Weights of a small sound classifier.
Model: 27.4M parameters, log mel input, arch conformer, norm rmsnorm, activation gelu, moe top_k, num experts 16, layers 8, width 384.
Training: adamw at rate 0.00086, 6900 steps, batches of 64, held-out accuracy 100%.
Rows from block 2, named by matrix and row number. Each number is 500 + 40 x the weight over the matrix's rms, rounded and kept within 0 to 999. All counts start at 0. Numbers have three digits each.
# fc1: second MLP up (model.blocks.2.mlp.fc1.weight, 1536x384), inputs 192-383
fc1.325:453489494498578530578489457508447614526491550497520550485466421546532515492556549477592502546495504393558610464432431507510503460536466500473488507530480437519500483586537564476479446535529470545525453486441435523470535462480533474479497481466530499527465520490514515560426527463444475503566541542462450500489487489485457525547475427499529502515612440523521503556511471473539494414481502467533592499548551483500529493454448560481502516545485584487474605487499504483470494441455571556473472506507518481514476526504470444485450522546568495499526482494541509526514484444444529477
fc1.326:486495484446527555477436513523488523581393504569488473527521476526557535453539518431500531490470489473482499506469479549456533497493435497569456431572487509474550482549544615465487589541442540585532466483406431530464483535514517474501464458510457535534528529467426533519432570505432508541457546536507440450561508468494544461488574473513499549446553508494487485500464540512554520472413454541551528462516483473541533524422511476474467546495549477513482539413546471483476511482464534497539405499506518522490515529517523406483472547497486475523606450524549528500533539467456559504
fc1.327:481524512503548548493504482442451451617493434538471496518509528497516554462544539454553521552471509454505537523482460497487536450486442550482494461565516451447441479528450550504433488538525569512558487529462470498477544536489609481516550555552514428527439509463479525515463551540523487527460571556512489494499546478436478535548483435563544544504473558558513484476438460438507522489495488544522498495502488470540498504469483475469501506547496515415473611471543504482439463457456519457524403575558477500525459518514472437443414515515535471485501488518520498485575514402432487449
fc1.328:434427427474568553590521460448467492567514459492455587507485456456554495519497551545546499469527489504499551509477451552526546420552468499475422464530436471507446482584471491496482514456497536495528498523443482515508572460551488501553449487459485467520519538485450516484499544546471557517506530568483495493498491555524544440597479501548493565513502484483527516557518488447493500552506460511524516448571602491473455534446487516398489537462514562477497541413525516459492517429461562500499446543474453490497514522514516506464456532509516419464474401458488570517510487459461518484
fc1.329:493516531519619503534463466446466424505537475528455490496485498475547562476517498516503510538533498473491571531461448522498569449566509512545477510530491468503457477489533589471482482553541491493524514523456441557508576525478513452449455457454524491461495514533542544464444537473434518490506545576501406379468483581528569520548456397549509588471559438505511535527464514469553502506528470454462525445501584448468571554458480535512490506504439527524469541442525528490490469471505571548475436527497411486563453475548476533468427555471546501474489477479564547510521503506442515506
fc1.330:527514449518484579500473490453410506525517483510601517537485440505473503509535503514543487535531525441463522533509481550525532468543515519541504464522461467516502537551514576513513461548509544558492538537530428531497562492472544455552527493562456502513510511477561483432445537484449506462520548555492416412476493475496583528517511380522514507473589492504512474516459459459450477541443501573477499459479558525585530491464512472478484492535496468479458544499587493505462521529501552532476440474533522456569463476563476496488478498487563433490480521432530594497518492434466564405
fc1.331:421425450494545548517469438481467469514493490492499519457501527497500491517553500487572506468595487521512521443493505517540536480546491496503530489535497391562442462589466550511429568555582551491491523542437454546453546495462489504448484479519469504468504523495485531497476579474444532501567546569472530506495452510460498528588589468486508513458522521486481483535464452467561483513474476531536501462506531485449522510470489484411486551614536527474417459486560529442450481470471539506464426530548502403554436506543487483455420535528547496433499525512524568485516492436460535475
fc1.332:509435492441531494538438464404516546521471548574545483494485524514473439490496542488512472521509571437506498542497441558501567443529472543480479439536441450489526443537512571523480473512546535516522511472459451533481546470566515450537449470538500521495546558484560515454445577530475509498433571525420446529593471573473522541497460516503548541494571557518526461517516468474514471517417528530490508457480546509547444543437496482457434537533489585447507534412533459506529513433497627530505457540537528412507477479503484501505427531484525476476548517484537530451513454407448536502
fc1.333:472511481530559553530508513450478485525469536497487536461500525516523491451517523514542496506526552482478536506496465551549496436536463478510440497518510421538501475571482558466503484493541563499535511427489490535495565519498521484518459448540495504489537484462494582484456624482483506483481570528506492449502484513486568507494553481511506480470580442496483496492461491473527509580488490522485440455497478486509510537450502477463548533572504535464512477471542503477476461536484481504457421542509533508528474504486501478529454542556540374466483476430554516524546443469415516500
fc1.334:439435451505515503552493434437417537537523527522432489508553485415472535510570477504549496473512541424426496620461518592520545539542520517511472494477479436539514470502466565453468578540543524587522492494453398393458504515419486529533473497477492505546487512409455463464430514462509529471501589535513475445507459576437539512522502424537528531445541543528489513525492458510535502558424475544486508468446490469516462512444525500505492521533502484529479536462498469547543491478462587605425449542505458472519501462497526507446472503543546476473518481466568535492563537457471571536
fc1.335:488477469467502518489441494539451474566488536508523479497482455507541489463503548434523479577462513495487505508457466553484507463533410500544511475563509401512491498524480534453468439516567510511508552482478463539446599498477490448540428483480429508516546506465450506456444545531406505492509549545514429506452512526461504523502531423559517533524507491511490493513471533523560496559494457505516472464510507432503492530416470497521501509529496517539475520471525511527540525425459502538540380502448510520596471565481455527489463513531486479472468474502464497559525462431491565514
fc1.336:490562471469570523553457471528475521525461525477516514492540445547573520427523559502549487478518521472463476472543559576497546513570526490492461444523520429499487442610553545469505533542570456566487451518421483463512596399512550469491523430455475541478542508439511523468482555488493510530473581534451496448495468511476511484495580480537513526472499509504465455551434441527485464496475488537512445523530553517496520501471496468461399542527474566450481597492535482448527505537494557508506405509572491473549498408520474513544392517601511433503460515476443506531543527471485526492
fc1.337:442529501464548514546447527489443525479464466525494518499485465489543501443524542509555499517484486451477563420536440510489475416552472498512452466517446466535502497542528581514484430508536516520531493504450466511438559422490489422519505490478482483531445527478455485460434517493392505485454544567542475487473481455430551544501523465451513540496576549527481490525500525483542419495464511524511490452539510467514509580451530476457481528500501540508497551423555479441499498484455562507509458546505496460492495537531490470533494614540582440480463474446513523526526521450420536479
fc1.338:493517489437535577542473528443506510549503481509474507503497484469497493504498550509521580538516519481508543527456447553485545474518454506540472460437522443489492465486471565475496539502596506546487526525504430504533596433531570431498464548514519510473518574455487504503425510485448482493464477526483489454517436497440498481569510458573486524490576482450553554528502473434515493575488482490485454472502540488490510455461501515513546502546491537552487584433488525452504494510466506449479421531482475508482463471483539520506426519583524446525518494474508475523585520416417484558
fc1.339:458487527581619601507464512411466447543483469503526526528506467475569433431483488511514504506568529441442520527436475524461490516545445536496524439544462500538511471531504596496459540527574507520527524537474467490485563460497552526513461509520480490521524466486472576542487590571482525472497514511443465472498542500443529468556501511486509523524590530526547540531523460512523488518464507537506532496490525470504483500475557509416487498497487577354451532444506470454469484465488531587550434542478547466508533501494481470464447514539526455461466507421545544501527480448476596448
fc1.340:454538461434557529540472434439486468556484457538467539464527513476527493495555523484507520513570543424499575433518436493512504482538446529544506454518488491509550468481462549494518533552505478563469500513428449516501515544458549459494437503485510508464502514458521497465430539471513421477449561558472492480478538436563540495540555408515475502509541485454539514512537494474524512512455525524547497408484517489538530551485447447435484440516570561451545599435504402488450488494461560559471349494481519475549408502526501414516431550515520431470555479431609475464519505487409530433
fc1.341:444475479435549531561481417487480531551469461542505489497511491455451502440523503428507503520624543465539569511548453526451490496555452504539534508509424417478457519516527532529502394502574539541493467504455510528456524472540541499477463492473510473510560530448447524509357606471486520474489546544507506488520547536477511481540502471492502537520492496541464482530503521467597461469495486498537473470547530425491486497464427531414458481512577532474477631515564467547482519460412506487519415471552533463526423454518466521449454501558538443528484478519566539560620483442405543501
fc1.342:444517508490524542538489502446450497557470477575529500441537464452548486484492495472606545522513559525488569495496483552520561480522481554477469477511539483461489504536518577568454505481570504503531519530444436573456562532487561439539423493487482504479485485453477549517491526491404498471508549522496498537496482536524520498616509472542482503468609507563567536566529491458510423508485464555527522521536460503486468544464536492410508498481528544455476554493510501473467527492467552543532372545466502478475421523529530477512495505522552423535532552517535542505547503435431475507
fc1.343:452422485512587548517472475523439446457451517516492490523493498577442484454481544555572445479518528453500534485519440480437477436502461552519481511528476410531490449504461555496482466559514531497571517463432468503543578431469552480465530529442532488497533551467481497494463536446410521542469524497490464488478476487479514436474505494440543563492550485481570444505480513497563498450435541486491519486530451503556517557465570528448449507565460590447507585442593503494420483478442504513530370519505539499460419507519478488543487553548520478496536521420543533515541515405407605454
fc1.344:414457474529496527521451498443451501510507446536500564503500476505489464482555467506555491531503528444428532488491493510436513469518457499555465519546396438481505497514526543522451485489547498544533519533464482472524621516497501473487479515519487516493546446466507549478456546484471478462485560492441443416507481482511527521534539472464488456493537471458484477547541508503515478536477512545501490493424611489540513506484493487521485542463464577444506571454503498535468459450454568498497392486485509473510467458496488489482497500524505462504534432538500518486588431445444518459
fc1.345:498444484440545561559506492492468516515494510469528545502457464492516489488550499489490517559559571383439525546513449516524485457499443526521511459561432491497453501581450540506503497493500451574534483483394485484476516520512573478441514488454473518542484557455476529473454567487479535565445595565532487505587528557505561518576489483488572587484471553533540461538564493549520484525513469550499549455471571450495484509463501484532527482545472514495465590438559570460463494469480537510519372541521574469513490478529498478469493582510549423485499492532510569517557463511472521461
fc1.346:457504473496552551511475524481417474508549442519509511423534514489479558507515499442535497464506504464445544511473466480519507524495447497562509488493441468453494471563529515457463490491547505515549489519452443493521578477506518453475490416504503515463521538399462530507480594435520537434507539558494527488521478467478540511551452431541557534435538500530452502513494438485560470511437510514515479463484541489527480535445426504459498555528478534434459566486511534505459446519479541520553403492552495477523504517518490433442448546540531469401516448488496550503593461513479524488
fc1.347:485538451509592543506485491458478472505475512414477508533501501448512502473494532506450544488514479387469549510472439595431562469521520506519467456502450441547521495583458577510465464549611486538519475542443423481482549496531463461478500498494450526529487528490526578445413546522519491458536556535552451485568557548481487518530548453514486568452548459484503565573516453449535550501449465503518442471552548469535537503443496526466522530542456505563477590506488508485477453534512562573511455476530499455533505529479453462483460552555519422540476460457568496499499514418453540462
fc1.348:481504498426573577538480497447426531526451547510484515547497456446551517467505535504501467512524522452488558461463449543456563489538475475504438460538430441513471460540504590483505504554529521536510437571530485477511513452521561466482460563499441466475458506445444515507475591489494517491502597548474509467538500509496488493575528462524544554519516520470523529514488526450548470494465460495514458443490550506504489532441500485495519491520526512481471513427561477505467449524532563545492380528553441475408436478475436463486445591491542493525496477513486489522531529492402497483
fc1.349:467517516471560527525480454477551578526532476476522499474494434451538525485537502489488496451440521445398582493534439549502460483515500530569495518530506510542501452558525476399491482400547501530537524446477457497539536474518473508469498500517551515497543545454499463583477512487563542519507529488587497507506433499472531498523565490494565510499583474464489500473495518493592425528527414490541461471503550546522526534479467513415461564537449516444486580438456514455475490447512550543517449490529499467545475544544527496474503580460520448529466449492542525528506508472486531430
fc1.350:515478510454549543441444441499516490520448512508531507511518529498532457506544549476498483469517500494527510469436498571489460455598414498557540453518402446524478458522492577485516424522498536574533564469476512510532566521460519495475462482541477488521476513479490457506467548524513478476536579538444435456520569590483513509502495483515520512495554515516464491460486469458577467558453476440486522464518517497494541550453461436444516554555492537445488525389497520508516493414473565504524411560508522442535407491465499461556434569483527435460486455523565520480444548428433571475
fc1.351:467503424488600561529478481443472517524484490552580497498497474479541502492548496444526461503538525458412545508512480495466508428588440534563520507446515463500498504545541539464482440551507527551556545514424504556451517485515489470500473531523492497528499528471492517526378557471445496539460503504472469486517480566455504491506527449546512573455531468450493517504377503473477479550398530533470514465472563449515559513432499512419475587500518546407491509515514483469499446487438559505515466555510484429535474534546456454501419520558491473516494411460530500541534517438464490440
fc1.352:520483523520542556483463465500434522566520542508460509462533530537545475480531463459556531504519543471453525476482461551538519435572498523559435464566480437492503445540504609400528489589578471571453504418455462521531538411549493464494497454480540530466552539421552535553471487500500520489477535487536412480507513531443497492489490415504501469488563465531491502531443508445521478470462534553471479469509542438517517523484443462546531483534529486453456524469555476468425494486435530542526408506482463467513470511470475459536498519633529498507517500452556506506533492476469540449
fc1.353:475436531520553579563488506529470493555511468478509478468449485446545488489542527503509497500612542454468551506487398589547489439500449481517451471497483453500448457540548539492498520538553528568559460521423441506497551514448466496472433512507450516521514528393500510439422537520531599481458539554550508534482571525478472518513468492471493532444522514473492474532500455474549508558482540480531491507511502465461483498442520524506446548496463532497529573492563467489463502461522581505546388531547489478496515553485517451488427554587526413498484484478507501499565431406423565449
fc1.354:534492537496562578536482526474461452496443498557468492491480484480498530488534554551524501520551556491430531486439418638480480501545472558488476466491430409491496468551523514421499501570558535498532517481452453481464590500492564454481466521536482517552554487414461565511372535503480539465517568484464406565527539458441479502571481467482552513456496554470550482531460540556463468534463496497484482529517509510524501491436523429421527510519507534453485592441530476451488461532467539499534431491579467499531442487547551510475483478498516441512475443458482520537540455441452545507
fc1.355:470535479522567555445423510480478456569429489501523508475480472435514526414523504496488513532538552502544525479460468469501536446519505555459480436534418423519557468530472538493532464495526487536515556460417520448451560487486519438560501446498495500532493515526488506453499507502526491440465587522462441446558476551470593485553534431512543527447592477524501475497499497407570448553451517509514555475546526550545502560443531518500446508563505607519445555506505482502523530509511517532457472478539533488477435505506523474462409490489513436489511466465538529484511513444420559492
fc1.356:415449459438575575597461514495464490599450505551491512512522466455540465488544547507504514561560498464453554514498443506457506465564495529523475501561529492511514436525549592446501457433527538520500470498456488530492562517500484446473478501530436505499527529419522533495495553463487527507506538546519432479551494485453509493554497439465503548527564529518496512562544446491470460510494455522522436418449577480550451519407506479441491543546502462425447568439491527506463467482484557500546328528523482457493449531504531436463411526553472444505506465491521502480573461484443522473
fc1.357:491510454439559609471541503474441462554493513476559493464476503536544538473523547461562573472510561421457575457533472505543499471523479464496488515499487493515459452535467528488467516560598510542521483470469485474485522492478507465498512500462517448554516567436526505469422576511524487506462505560435448466469480519432551514550564470486504568492567527502486476402418498493524476565502506488525503470484507477567463510484514495457464503543504512494449582482506528486503507485487498502434424562519448459500484537557520402509495530469523414434472477507510543542573499438421525531
fc1.358:537482542547599571526464528501401518547488489531552480530457452503457555475550499530482530522541552377438549513545525515477518518521514459522472476516462448498503523507526561504478535516515537535551554471497501517513547513477538430491498508510527550494462501470520573485457514461516548465528550541508485479490509514484583572545527467540524528522559539471534475457455495525595491490498470571490410447525490457475480542452438484460471546589536523485537512505543507469490450468450554528494433527507485477510498505542537521487492540489526438488513442455531505566453520440450486491