config.toml
dataset = "synthesized solo parts of chorales (CocoChorales)"
win_length = 512
experts_per_token = 1
shared_expert = false
kernel_size = 31
label_smoothing = 0.05
residual_init = "none"
learning_rate = 0.00086
eps = 1e-08
batch_size = 64
lr_schedule = "cosine_restarts"
weight_decay = 0.1
Rows from block 4, named by matrix and row number. Each number is 50 + 10 x the weight over its row's rms, rounded and kept within 0 to 99. All counts start at 0. After the name is the row's rms in percent of the matrix's.
# fc1: second MLP up (model.blocks.4.mlp.fc1.weight, 1536x384), inputs 0-191
fc1.1018 096:57 50 55 54 48 42 71 42 56 46 40 56 44 43 59 57 44 50 61 69 68 44 61 58 53 53 73 45 57 58 69 57 53 60 55 56 42 60 43 53 70 45 50 61 72 47 38 36 51 49 55 49 35 45 45 59 47 51 40 43 48 61 56 71 63 39 62 52 53 57 44 32 39 54 40 52 52 49 40 55 48 59 64 56 49 52 56 29 44 60 41 52 63 45 62 33 72 80 61 37 58 43 49 49 45 50 50 54 62 36 46 44 62 43 61 44 44 63 47 52 55 56 32 57 47 63 50 52 46 51 52 39 60 44 68 64 57 44 54 40 42 57 49 54 35 57 48 52 48 38 44 39 56 48 49 59 39 40 44 50 35 52 53 34 57 66 59 47 77 30 60 50 50 40 47 50 45 38 49 57 45 59 54 47 53 37 45 53 41 56 36 52
fc1.1019 098:54 60 72 37 47 61 69 54 51 33 55 53 54 49 61 47 50 47 66 36 58 62 39 60 53 34 77 55 44 65 46 62 51 63 48 64 57 51 42 50 58 52 44 41 45 39 62 70 44 37 48 48 58 59 40 54 54 56 45 46 22 43 58 51 51 57 62 36 65 54 40 50 54 48 46 25 52 55 42 37 61 46 50 38 40 56 44 52 32 55 41 76 59 33 46 42 53 67 50 53 37 63 69 42 56 55 49 59 54 55 50 47 45 47 47 34 42 58 36 45 38 45 51 62 49 49 50 35 38 46 53 52 45 50 38 63 50 55 55 47 41 48 72 58 57 52 58 53 65 44 53 35 62 46 44 66 64 53 42 46 48 37 58 58 38 51 36 52 48 54 56 53 67 51 48 52 44 37 46 46 45 42 49 35 41 58 37 44 50 67 39 49
fc1.1020 097:56 47 53 40 59 47 52 57 61 37 52 37 45 43 57 46 40 44 65 43 44 51 53 52 61 62 64 48 56 51 50 49 42 57 47 52 45 49 44 47 73 40 55 52 57 51 46 37 62 42 55 65 71 45 52 55 61 51 55 55 46 61 37 34 59 39 45 43 65 62 55 33 64 49 47 48 53 45 49 61 58 23 50 63 39 58 51 58 42 56 50 59 42 41 57 49 61 55 46 41 37 46 46 42 49 42 50 37 59 46 62 51 46 55 84 51 50 58 37 42 51 41 55 56 62 58 57 36 55 42 61 40 33 49 48 56 48 48 60 51 33 64 49 63 60 57 61 36 50 56 57 40 63 37 41 59 47 48 46 60 34 36 52 49 47 57 43 55 83 48 52 38 50 43 49 43 41 42 54 50 54 44 46 54 56 56 36 53 39 68 41 51
fc1.1021 101:46 36 44 65 60 52 54 56 40 44 57 35 50 36 49 53 32 45 43 45 63 58 62 50 58 43 64 55 28 66 72 61 60 76 58 51 47 60 57 51 53 39 57 72 59 48 51 45 56 56 50 56 51 47 29 48 49 61 41 43 47 46 50 53 43 50 39 57 45 66 35 38 63 56 55 46 55 36 55 44 49 53 66 50 51 58 57 66 53 71 35 67 60 44 73 60 64 58 70 57 39 61 44 57 49 47 59 38 50 40 58 40 50 37 65 57 50 49 48 43 60 46 48 48 50 68 47 46 68 50 69 45 46 34 51 73 45 60 68 41 54 64 66 52 44 47 58 67 63 49 49 47 52 42 55 60 46 52 75 54 40 56 48 61 43 46 52 56 58 50 72 52 38 47 71 43 40 42 38 55 43 63 39 19 53 51 52 55 49 66 35 51
fc1.1022 106:53 48 55 33 46 38 57 49 51 56 40 50 56 58 52 32 41 23 53 57 48 47 37 33 57 31 66 49 70 57 54 45 53 50 41 41 47 63 57 71 44 43 55 69 44 40 46 40 51 47 40 46 47 40 46 48 59 53 42 51 37 45 55 41 52 49 48 44 47 49 55 33 50 52 45 43 47 48 53 46 62 42 41 42 62 46 46 57 51 53 46 51 58 42 62 19 60 59 47 44 48 64 49 48 51 67 50 38 41 49 46 34 40 48 54 51 59 58 46 58 51 39 57 55 60 68 47 47 52 51 65 60 43 51 58 51 37 61 51 38 41 61 53 53 60 64 49 60 61 46 38 63 45 47 53 47 41 55 51 51 32 44 45 49 40 61 37 42 49 62 59 51 42 45 54 40 50 49 34 51 55 61 56 39 54 50 37 50 48 77 37 59
fc1.1023 097:49 57 61 43 41 49 68 55 61 45 49 54 55 33 54 40 43 33 77 58 27 50 48 55 60 55 57 58 44 55 51 53 43 59 47 51 39 63 48 53 59 43 44 47 59 42 43 37 56 49 41 58 57 23 56 52 47 38 47 48 29 60 42 46 45 42 44 49 43 32 57 48 58 57 51 54 42 46 37 51 60 31 54 62 50 50 50 49 44 59 54 74 47 53 59 48 69 56 59 53 37 39 49 46 48 71 64 50 43 42 54 43 52 51 44 43 39 60 46 59 65 43 41 65 51 63 60 48 38 59 35 48 49 33 51 69 47 66 57 54 49 57 57 41 49 47 47 46 49 47 52 33 48 45 59 69 46 61 58 45 60 45 54 46 38 48 41 47 43 53 43 49 46 41 43 44 44 50 61 62 44 59 41 53 38 42 53 38 42 67 42 42
fc1.1024 097:63 44 73 59 58 42 64 67 44 52 47 55 46 46 64 46 30 49 56 46 56 46 45 52 54 65 70 57 52 51 55 56 60 62 53 48 29 56 34 47 68 55 57 48 52 47 49 55 47 44 52 64 55 57 46 33 45 50 32 44 72 62 47 59 36 52 61 52 44 64 58 38 71 46 41 36 52 49 49 60 49 31 57 49 46 70 76 40 39 68 48 63 53 46 62 46 66 66 51 44 52 51 49 52 69 63 46 48 54 38 49 42 48 42 70 63 48 62 58 38 54 52 57 42 58 64 58 60 57 64 69 44 44 44 50 61 39 53 41 42 65 44 69 56 52 60 63 49 52 28 54 37 55 46 50 50 45 59 52 48 38 54 55 68 42 56 47 41 41 42 51 45 55 34 58 44 55 61 50 45 65 54 38 59 45 42 50 54 32 42 29 42
fc1.1025 098:53 52 58 38 43 59 70 66 62 26 52 50 48 45 64 45 51 52 48 44 48 60 61 52 62 56 73 32 56 60 45 36 40 58 60 60 47 56 56 53 61 45 56 56 68 39 48 34 42 57 43 50 62 49 55 48 54 45 47 39 40 62 50 38 53 42 48 56 42 49 48 42 52 46 35 40 51 40 49 70 47 30 59 48 47 41 43 36 35 46 52 53 50 49 58 43 64 65 55 62 49 62 52 52 71 52 41 54 42 46 57 45 41 45 65 43 49 60 50 45 53 52 67 53 40 63 36 59 44 44 60 63 46 37 61 57 57 52 46 54 53 68 57 37 50 60 49 54 60 43 58 34 48 41 55 53 55 44 49 45 51 33 44 65 41 52 45 19 48 54 43 61 56 61 50 37 47 48 51 61 61 55 27 37 56 46 49 39 46 63 34 62
fc1.1026 104:55 54 56 49 30 42 60 73 54 52 50 59 48 48 73 38 39 59 37 64 54 42 45 49 53 67 63 46 57 58 58 53 58 52 33 59 28 60 46 45 65 54 45 62 59 34 51 36 48 48 34 59 72 39 37 52 51 54 61 54 40 57 37 44 71 37 56 44 44 51 53 41 48 50 57 41 41 45 43 41 64 32 51 47 62 69 74 57 46 53 43 49 43 39 56 40 71 74 42 51 50 45 57 44 74 75 53 52 51 51 44 49 55 47 63 53 49 46 43 53 49 54 49 54 61 45 41 48 41 42 50 48 45 45 52 52 42 53 51 32 46 54 52 47 68 59 53 52 67 52 28 29 52 30 35 59 52 58 54 62 63 43 57 59 53 56 56 36 60 45 56 39 51 47 54 30 38 52 58 59 48 42 43 48 29 51 30 50 56 59 30 45
fc1.1027 099:63 61 62 39 49 45 73 54 63 43 56 46 58 63 77 47 34 49 60 40 45 48 41 67 74 53 66 57 44 60 37 39 58 43 39 45 26 68 61 62 60 49 44 52 70 57 50 49 46 56 39 42 55 48 57 52 64 66 55 49 46 42 39 34 52 61 47 57 40 46 59 53 60 61 50 48 52 59 45 58 70 29 55 50 57 53 59 50 48 59 65 66 52 40 50 34 58 54 66 58 41 50 54 57 46 70 56 31 51 42 45 55 42 57 73 56 44 60 43 52 60 29 61 54 53 62 60 55 33 47 62 38 44 63 50 58 46 45 59 42 46 59 66 50 54 66 34 50 52 53 52 54 63 45 52 51 59 53 59 54 61 44 40 52 42 44 54 46 63 57 58 41 53 40 53 49 62 46 55 77 52 72 44 45 36 50 51 46 38 60 36 46
fc1.1028 102:50 48 54 50 54 55 57 52 52 49 52 35 53 32 58 43 50 51 53 35 74 49 55 50 49 48 60 48 49 58 47 44 30 56 44 50 43 59 52 66 69 49 68 73 60 51 47 41 62 49 41 54 44 67 37 62 45 59 33 43 29 49 51 44 49 43 42 40 45 53 34 43 49 55 44 40 47 34 50 54 49 49 52 47 47 49 59 55 27 56 57 70 58 34 71 47 55 58 52 59 33 29 51 44 58 50 71 49 48 51 64 34 45 43 54 44 51 55 47 50 54 43 37 52 67 51 48 50 39 57 55 55 50 50 53 70 38 62 57 41 51 55 46 53 56 37 41 64 49 59 47 52 55 39 57 59 32 60 50 52 46 43 66 53 51 52 56 44 69 64 54 40 36 45 46 47 38 41 53 46 51 61 28 44 30 51 57 49 30 65 57 49
fc1.1029 099:48 55 63 35 60 48 62 59 51 33 60 51 38 38 62 28 43 54 52 56 57 49 39 61 57 72 74 57 52 48 53 53 44 48 54 71 37 68 53 69 46 34 53 57 54 45 48 33 59 43 41 56 68 58 50 46 50 52 40 63 56 58 41 46 57 42 61 21 51 41 63 40 46 50 50 58 29 38 47 58 57 45 59 47 34 64 56 52 46 66 47 61 67 44 52 41 53 56 49 52 24 48 33 42 70 49 48 46 51 52 53 59 45 43 61 33 47 51 47 41 60 51 47 54 61 67 59 49 48 32 55 57 45 59 39 42 47 57 51 39 59 62 60 49 66 54 57 51 73 47 54 49 58 47 62 52 54 45 43 43 37 52 50 66 32 58 31 50 63 54 53 39 50 38 48 54 44 63 41 75 43 64 40 52 55 45 67 60 29 69 47 48
fc1.1030 097:65 52 61 63 62 45 52 45 60 38 78 34 46 49 71 31 39 39 52 37 64 48 51 51 47 60 74 55 54 47 53 59 68 43 48 54 52 58 44 69 59 41 38 46 67 58 48 50 45 56 36 51 55 43 45 52 57 51 44 33 32 40 34 53 52 47 74 44 47 40 62 39 56 59 52 32 59 48 60 66 56 39 69 47 39 59 47 43 36 73 53 82 45 46 46 47 51 71 45 52 48 39 45 39 60 50 55 45 31 45 48 55 48 54 48 40 33 45 61 53 61 53 55 50 51 59 48 39 47 42 56 42 44 60 40 44 27 58 42 50 59 50 62 48 49 39 62 53 55 36 57 49 59 49 60 58 51 60 39 41 37 49 59 51 40 37 47 35 37 46 55 54 51 51 60 52 33 61 57 66 57 53 62 38 43 54 51 44 64 62 33 47
fc1.1031 104:46 57 60 47 54 48 54 41 50 46 63 71 46 49 64 50 25 53 72 52 51 54 35 33 50 51 68 56 76 52 60 43 43 62 46 54 43 61 55 43 57 40 54 57 52 44 42 53 44 38 38 55 60 48 55 77 47 55 47 43 30 48 53 36 45 44 44 51 36 62 44 46 39 49 54 51 49 45 38 48 53 42 51 39 35 52 43 47 55 60 49 63 78 42 50 38 58 59 44 57 33 38 64 52 41 53 38 45 34 52 45 38 52 34 60 52 30 50 47 33 28 32 52 61 46 49 55 46 30 55 50 35 42 47 54 39 48 52 61 51 70 42 41 45 60 46 59 51 56 55 58 43 48 39 59 50 44 44 50 54 55 33 44 54 68 61 21 46 57 58 63 51 55 57 58 45 34 52 51 61 50 53 44 44 48 67 46 51 46 50 41 45
fc1.1032 096:49 49 64 49 57 41 72 56 42 47 35 55 50 51 63 53 43 51 65 44 54 64 56 48 61 62 63 50 53 61 52 54 44 59 55 53 45 58 47 56 62 37 53 67 60 37 47 45 55 54 37 53 55 56 37 58 53 57 47 57 42 43 64 56 42 34 44 35 31 58 53 51 56 52 40 43 45 37 39 49 48 52 72 42 41 57 47 63 50 63 38 61 54 31 39 45 46 60 42 32 46 45 68 49 52 36 48 39 45 39 67 56 42 53 70 39 51 73 55 51 38 49 55 35 37 72 50 49 61 45 63 42 37 48 59 79 54 52 57 33 63 70 52 68 54 49 60 57 64 60 51 42 67 61 63 58 45 52 52 58 43 41 63 65 57 39 60 60 53 57 66 53 48 57 58 37 47 53 50 53 46 56 36 38 60 59 53 38 31 77 45 48
fc1.1033 104:38 60 48 54 64 46 54 55 67 43 50 48 59 23 51 52 30 41 50 46 42 43 55 54 50 56 44 48 59 56 43 55 50 50 61 66 45 61 50 72 57 49 46 63 39 49 64 40 64 46 32 56 51 51 37 40 59 60 40 48 42 54 48 53 41 54 50 55 49 46 52 25 39 61 52 49 62 51 35 61 54 34 59 48 66 53 51 48 44 68 47 60 67 41 57 34 60 76 44 56 51 44 40 48 58 47 42 59 43 55 60 56 42 70 61 37 53 59 47 41 45 25 61 50 64 57 58 45 31 49 67 39 43 53 53 61 48 46 51 58 54 54 48 54 51 47 62 45 52 39 49 46 60 50 51 54 34 39 56 53 33 48 65 60 45 27 50 36 58 50 65 47 45 38 32 46 48 40 64 53 65 56 39 43 52 47 62 53 42 43 44 38
fc1.1034 099:54 53 62 51 48 50 77 47 66 55 47 38 46 53 63 38 33 38 67 49 60 49 62 53 51 49 66 35 61 48 56 49 54 61 51 54 49 50 39 61 57 52 67 54 56 47 59 53 57 44 30 46 63 40 64 46 55 69 44 50 35 56 51 59 40 44 55 47 41 45 60 40 65 47 43 64 52 50 49 59 51 36 62 53 48 70 59 55 48 56 46 77 58 36 60 29 64 66 50 48 36 50 40 44 63 46 49 45 48 46 57 31 54 44 73 41 27 58 42 33 38 60 59 57 42 68 42 52 42 63 44 49 50 59 50 35 48 36 42 58 58 62 72 55 43 51 50 47 63 62 49 41 69 44 36 48 56 63 61 50 51 47 49 52 60 56 49 41 57 39 58 40 62 38 54 41 52 52 55 47 52 63 44 51 53 49 52 42 38 56 29 41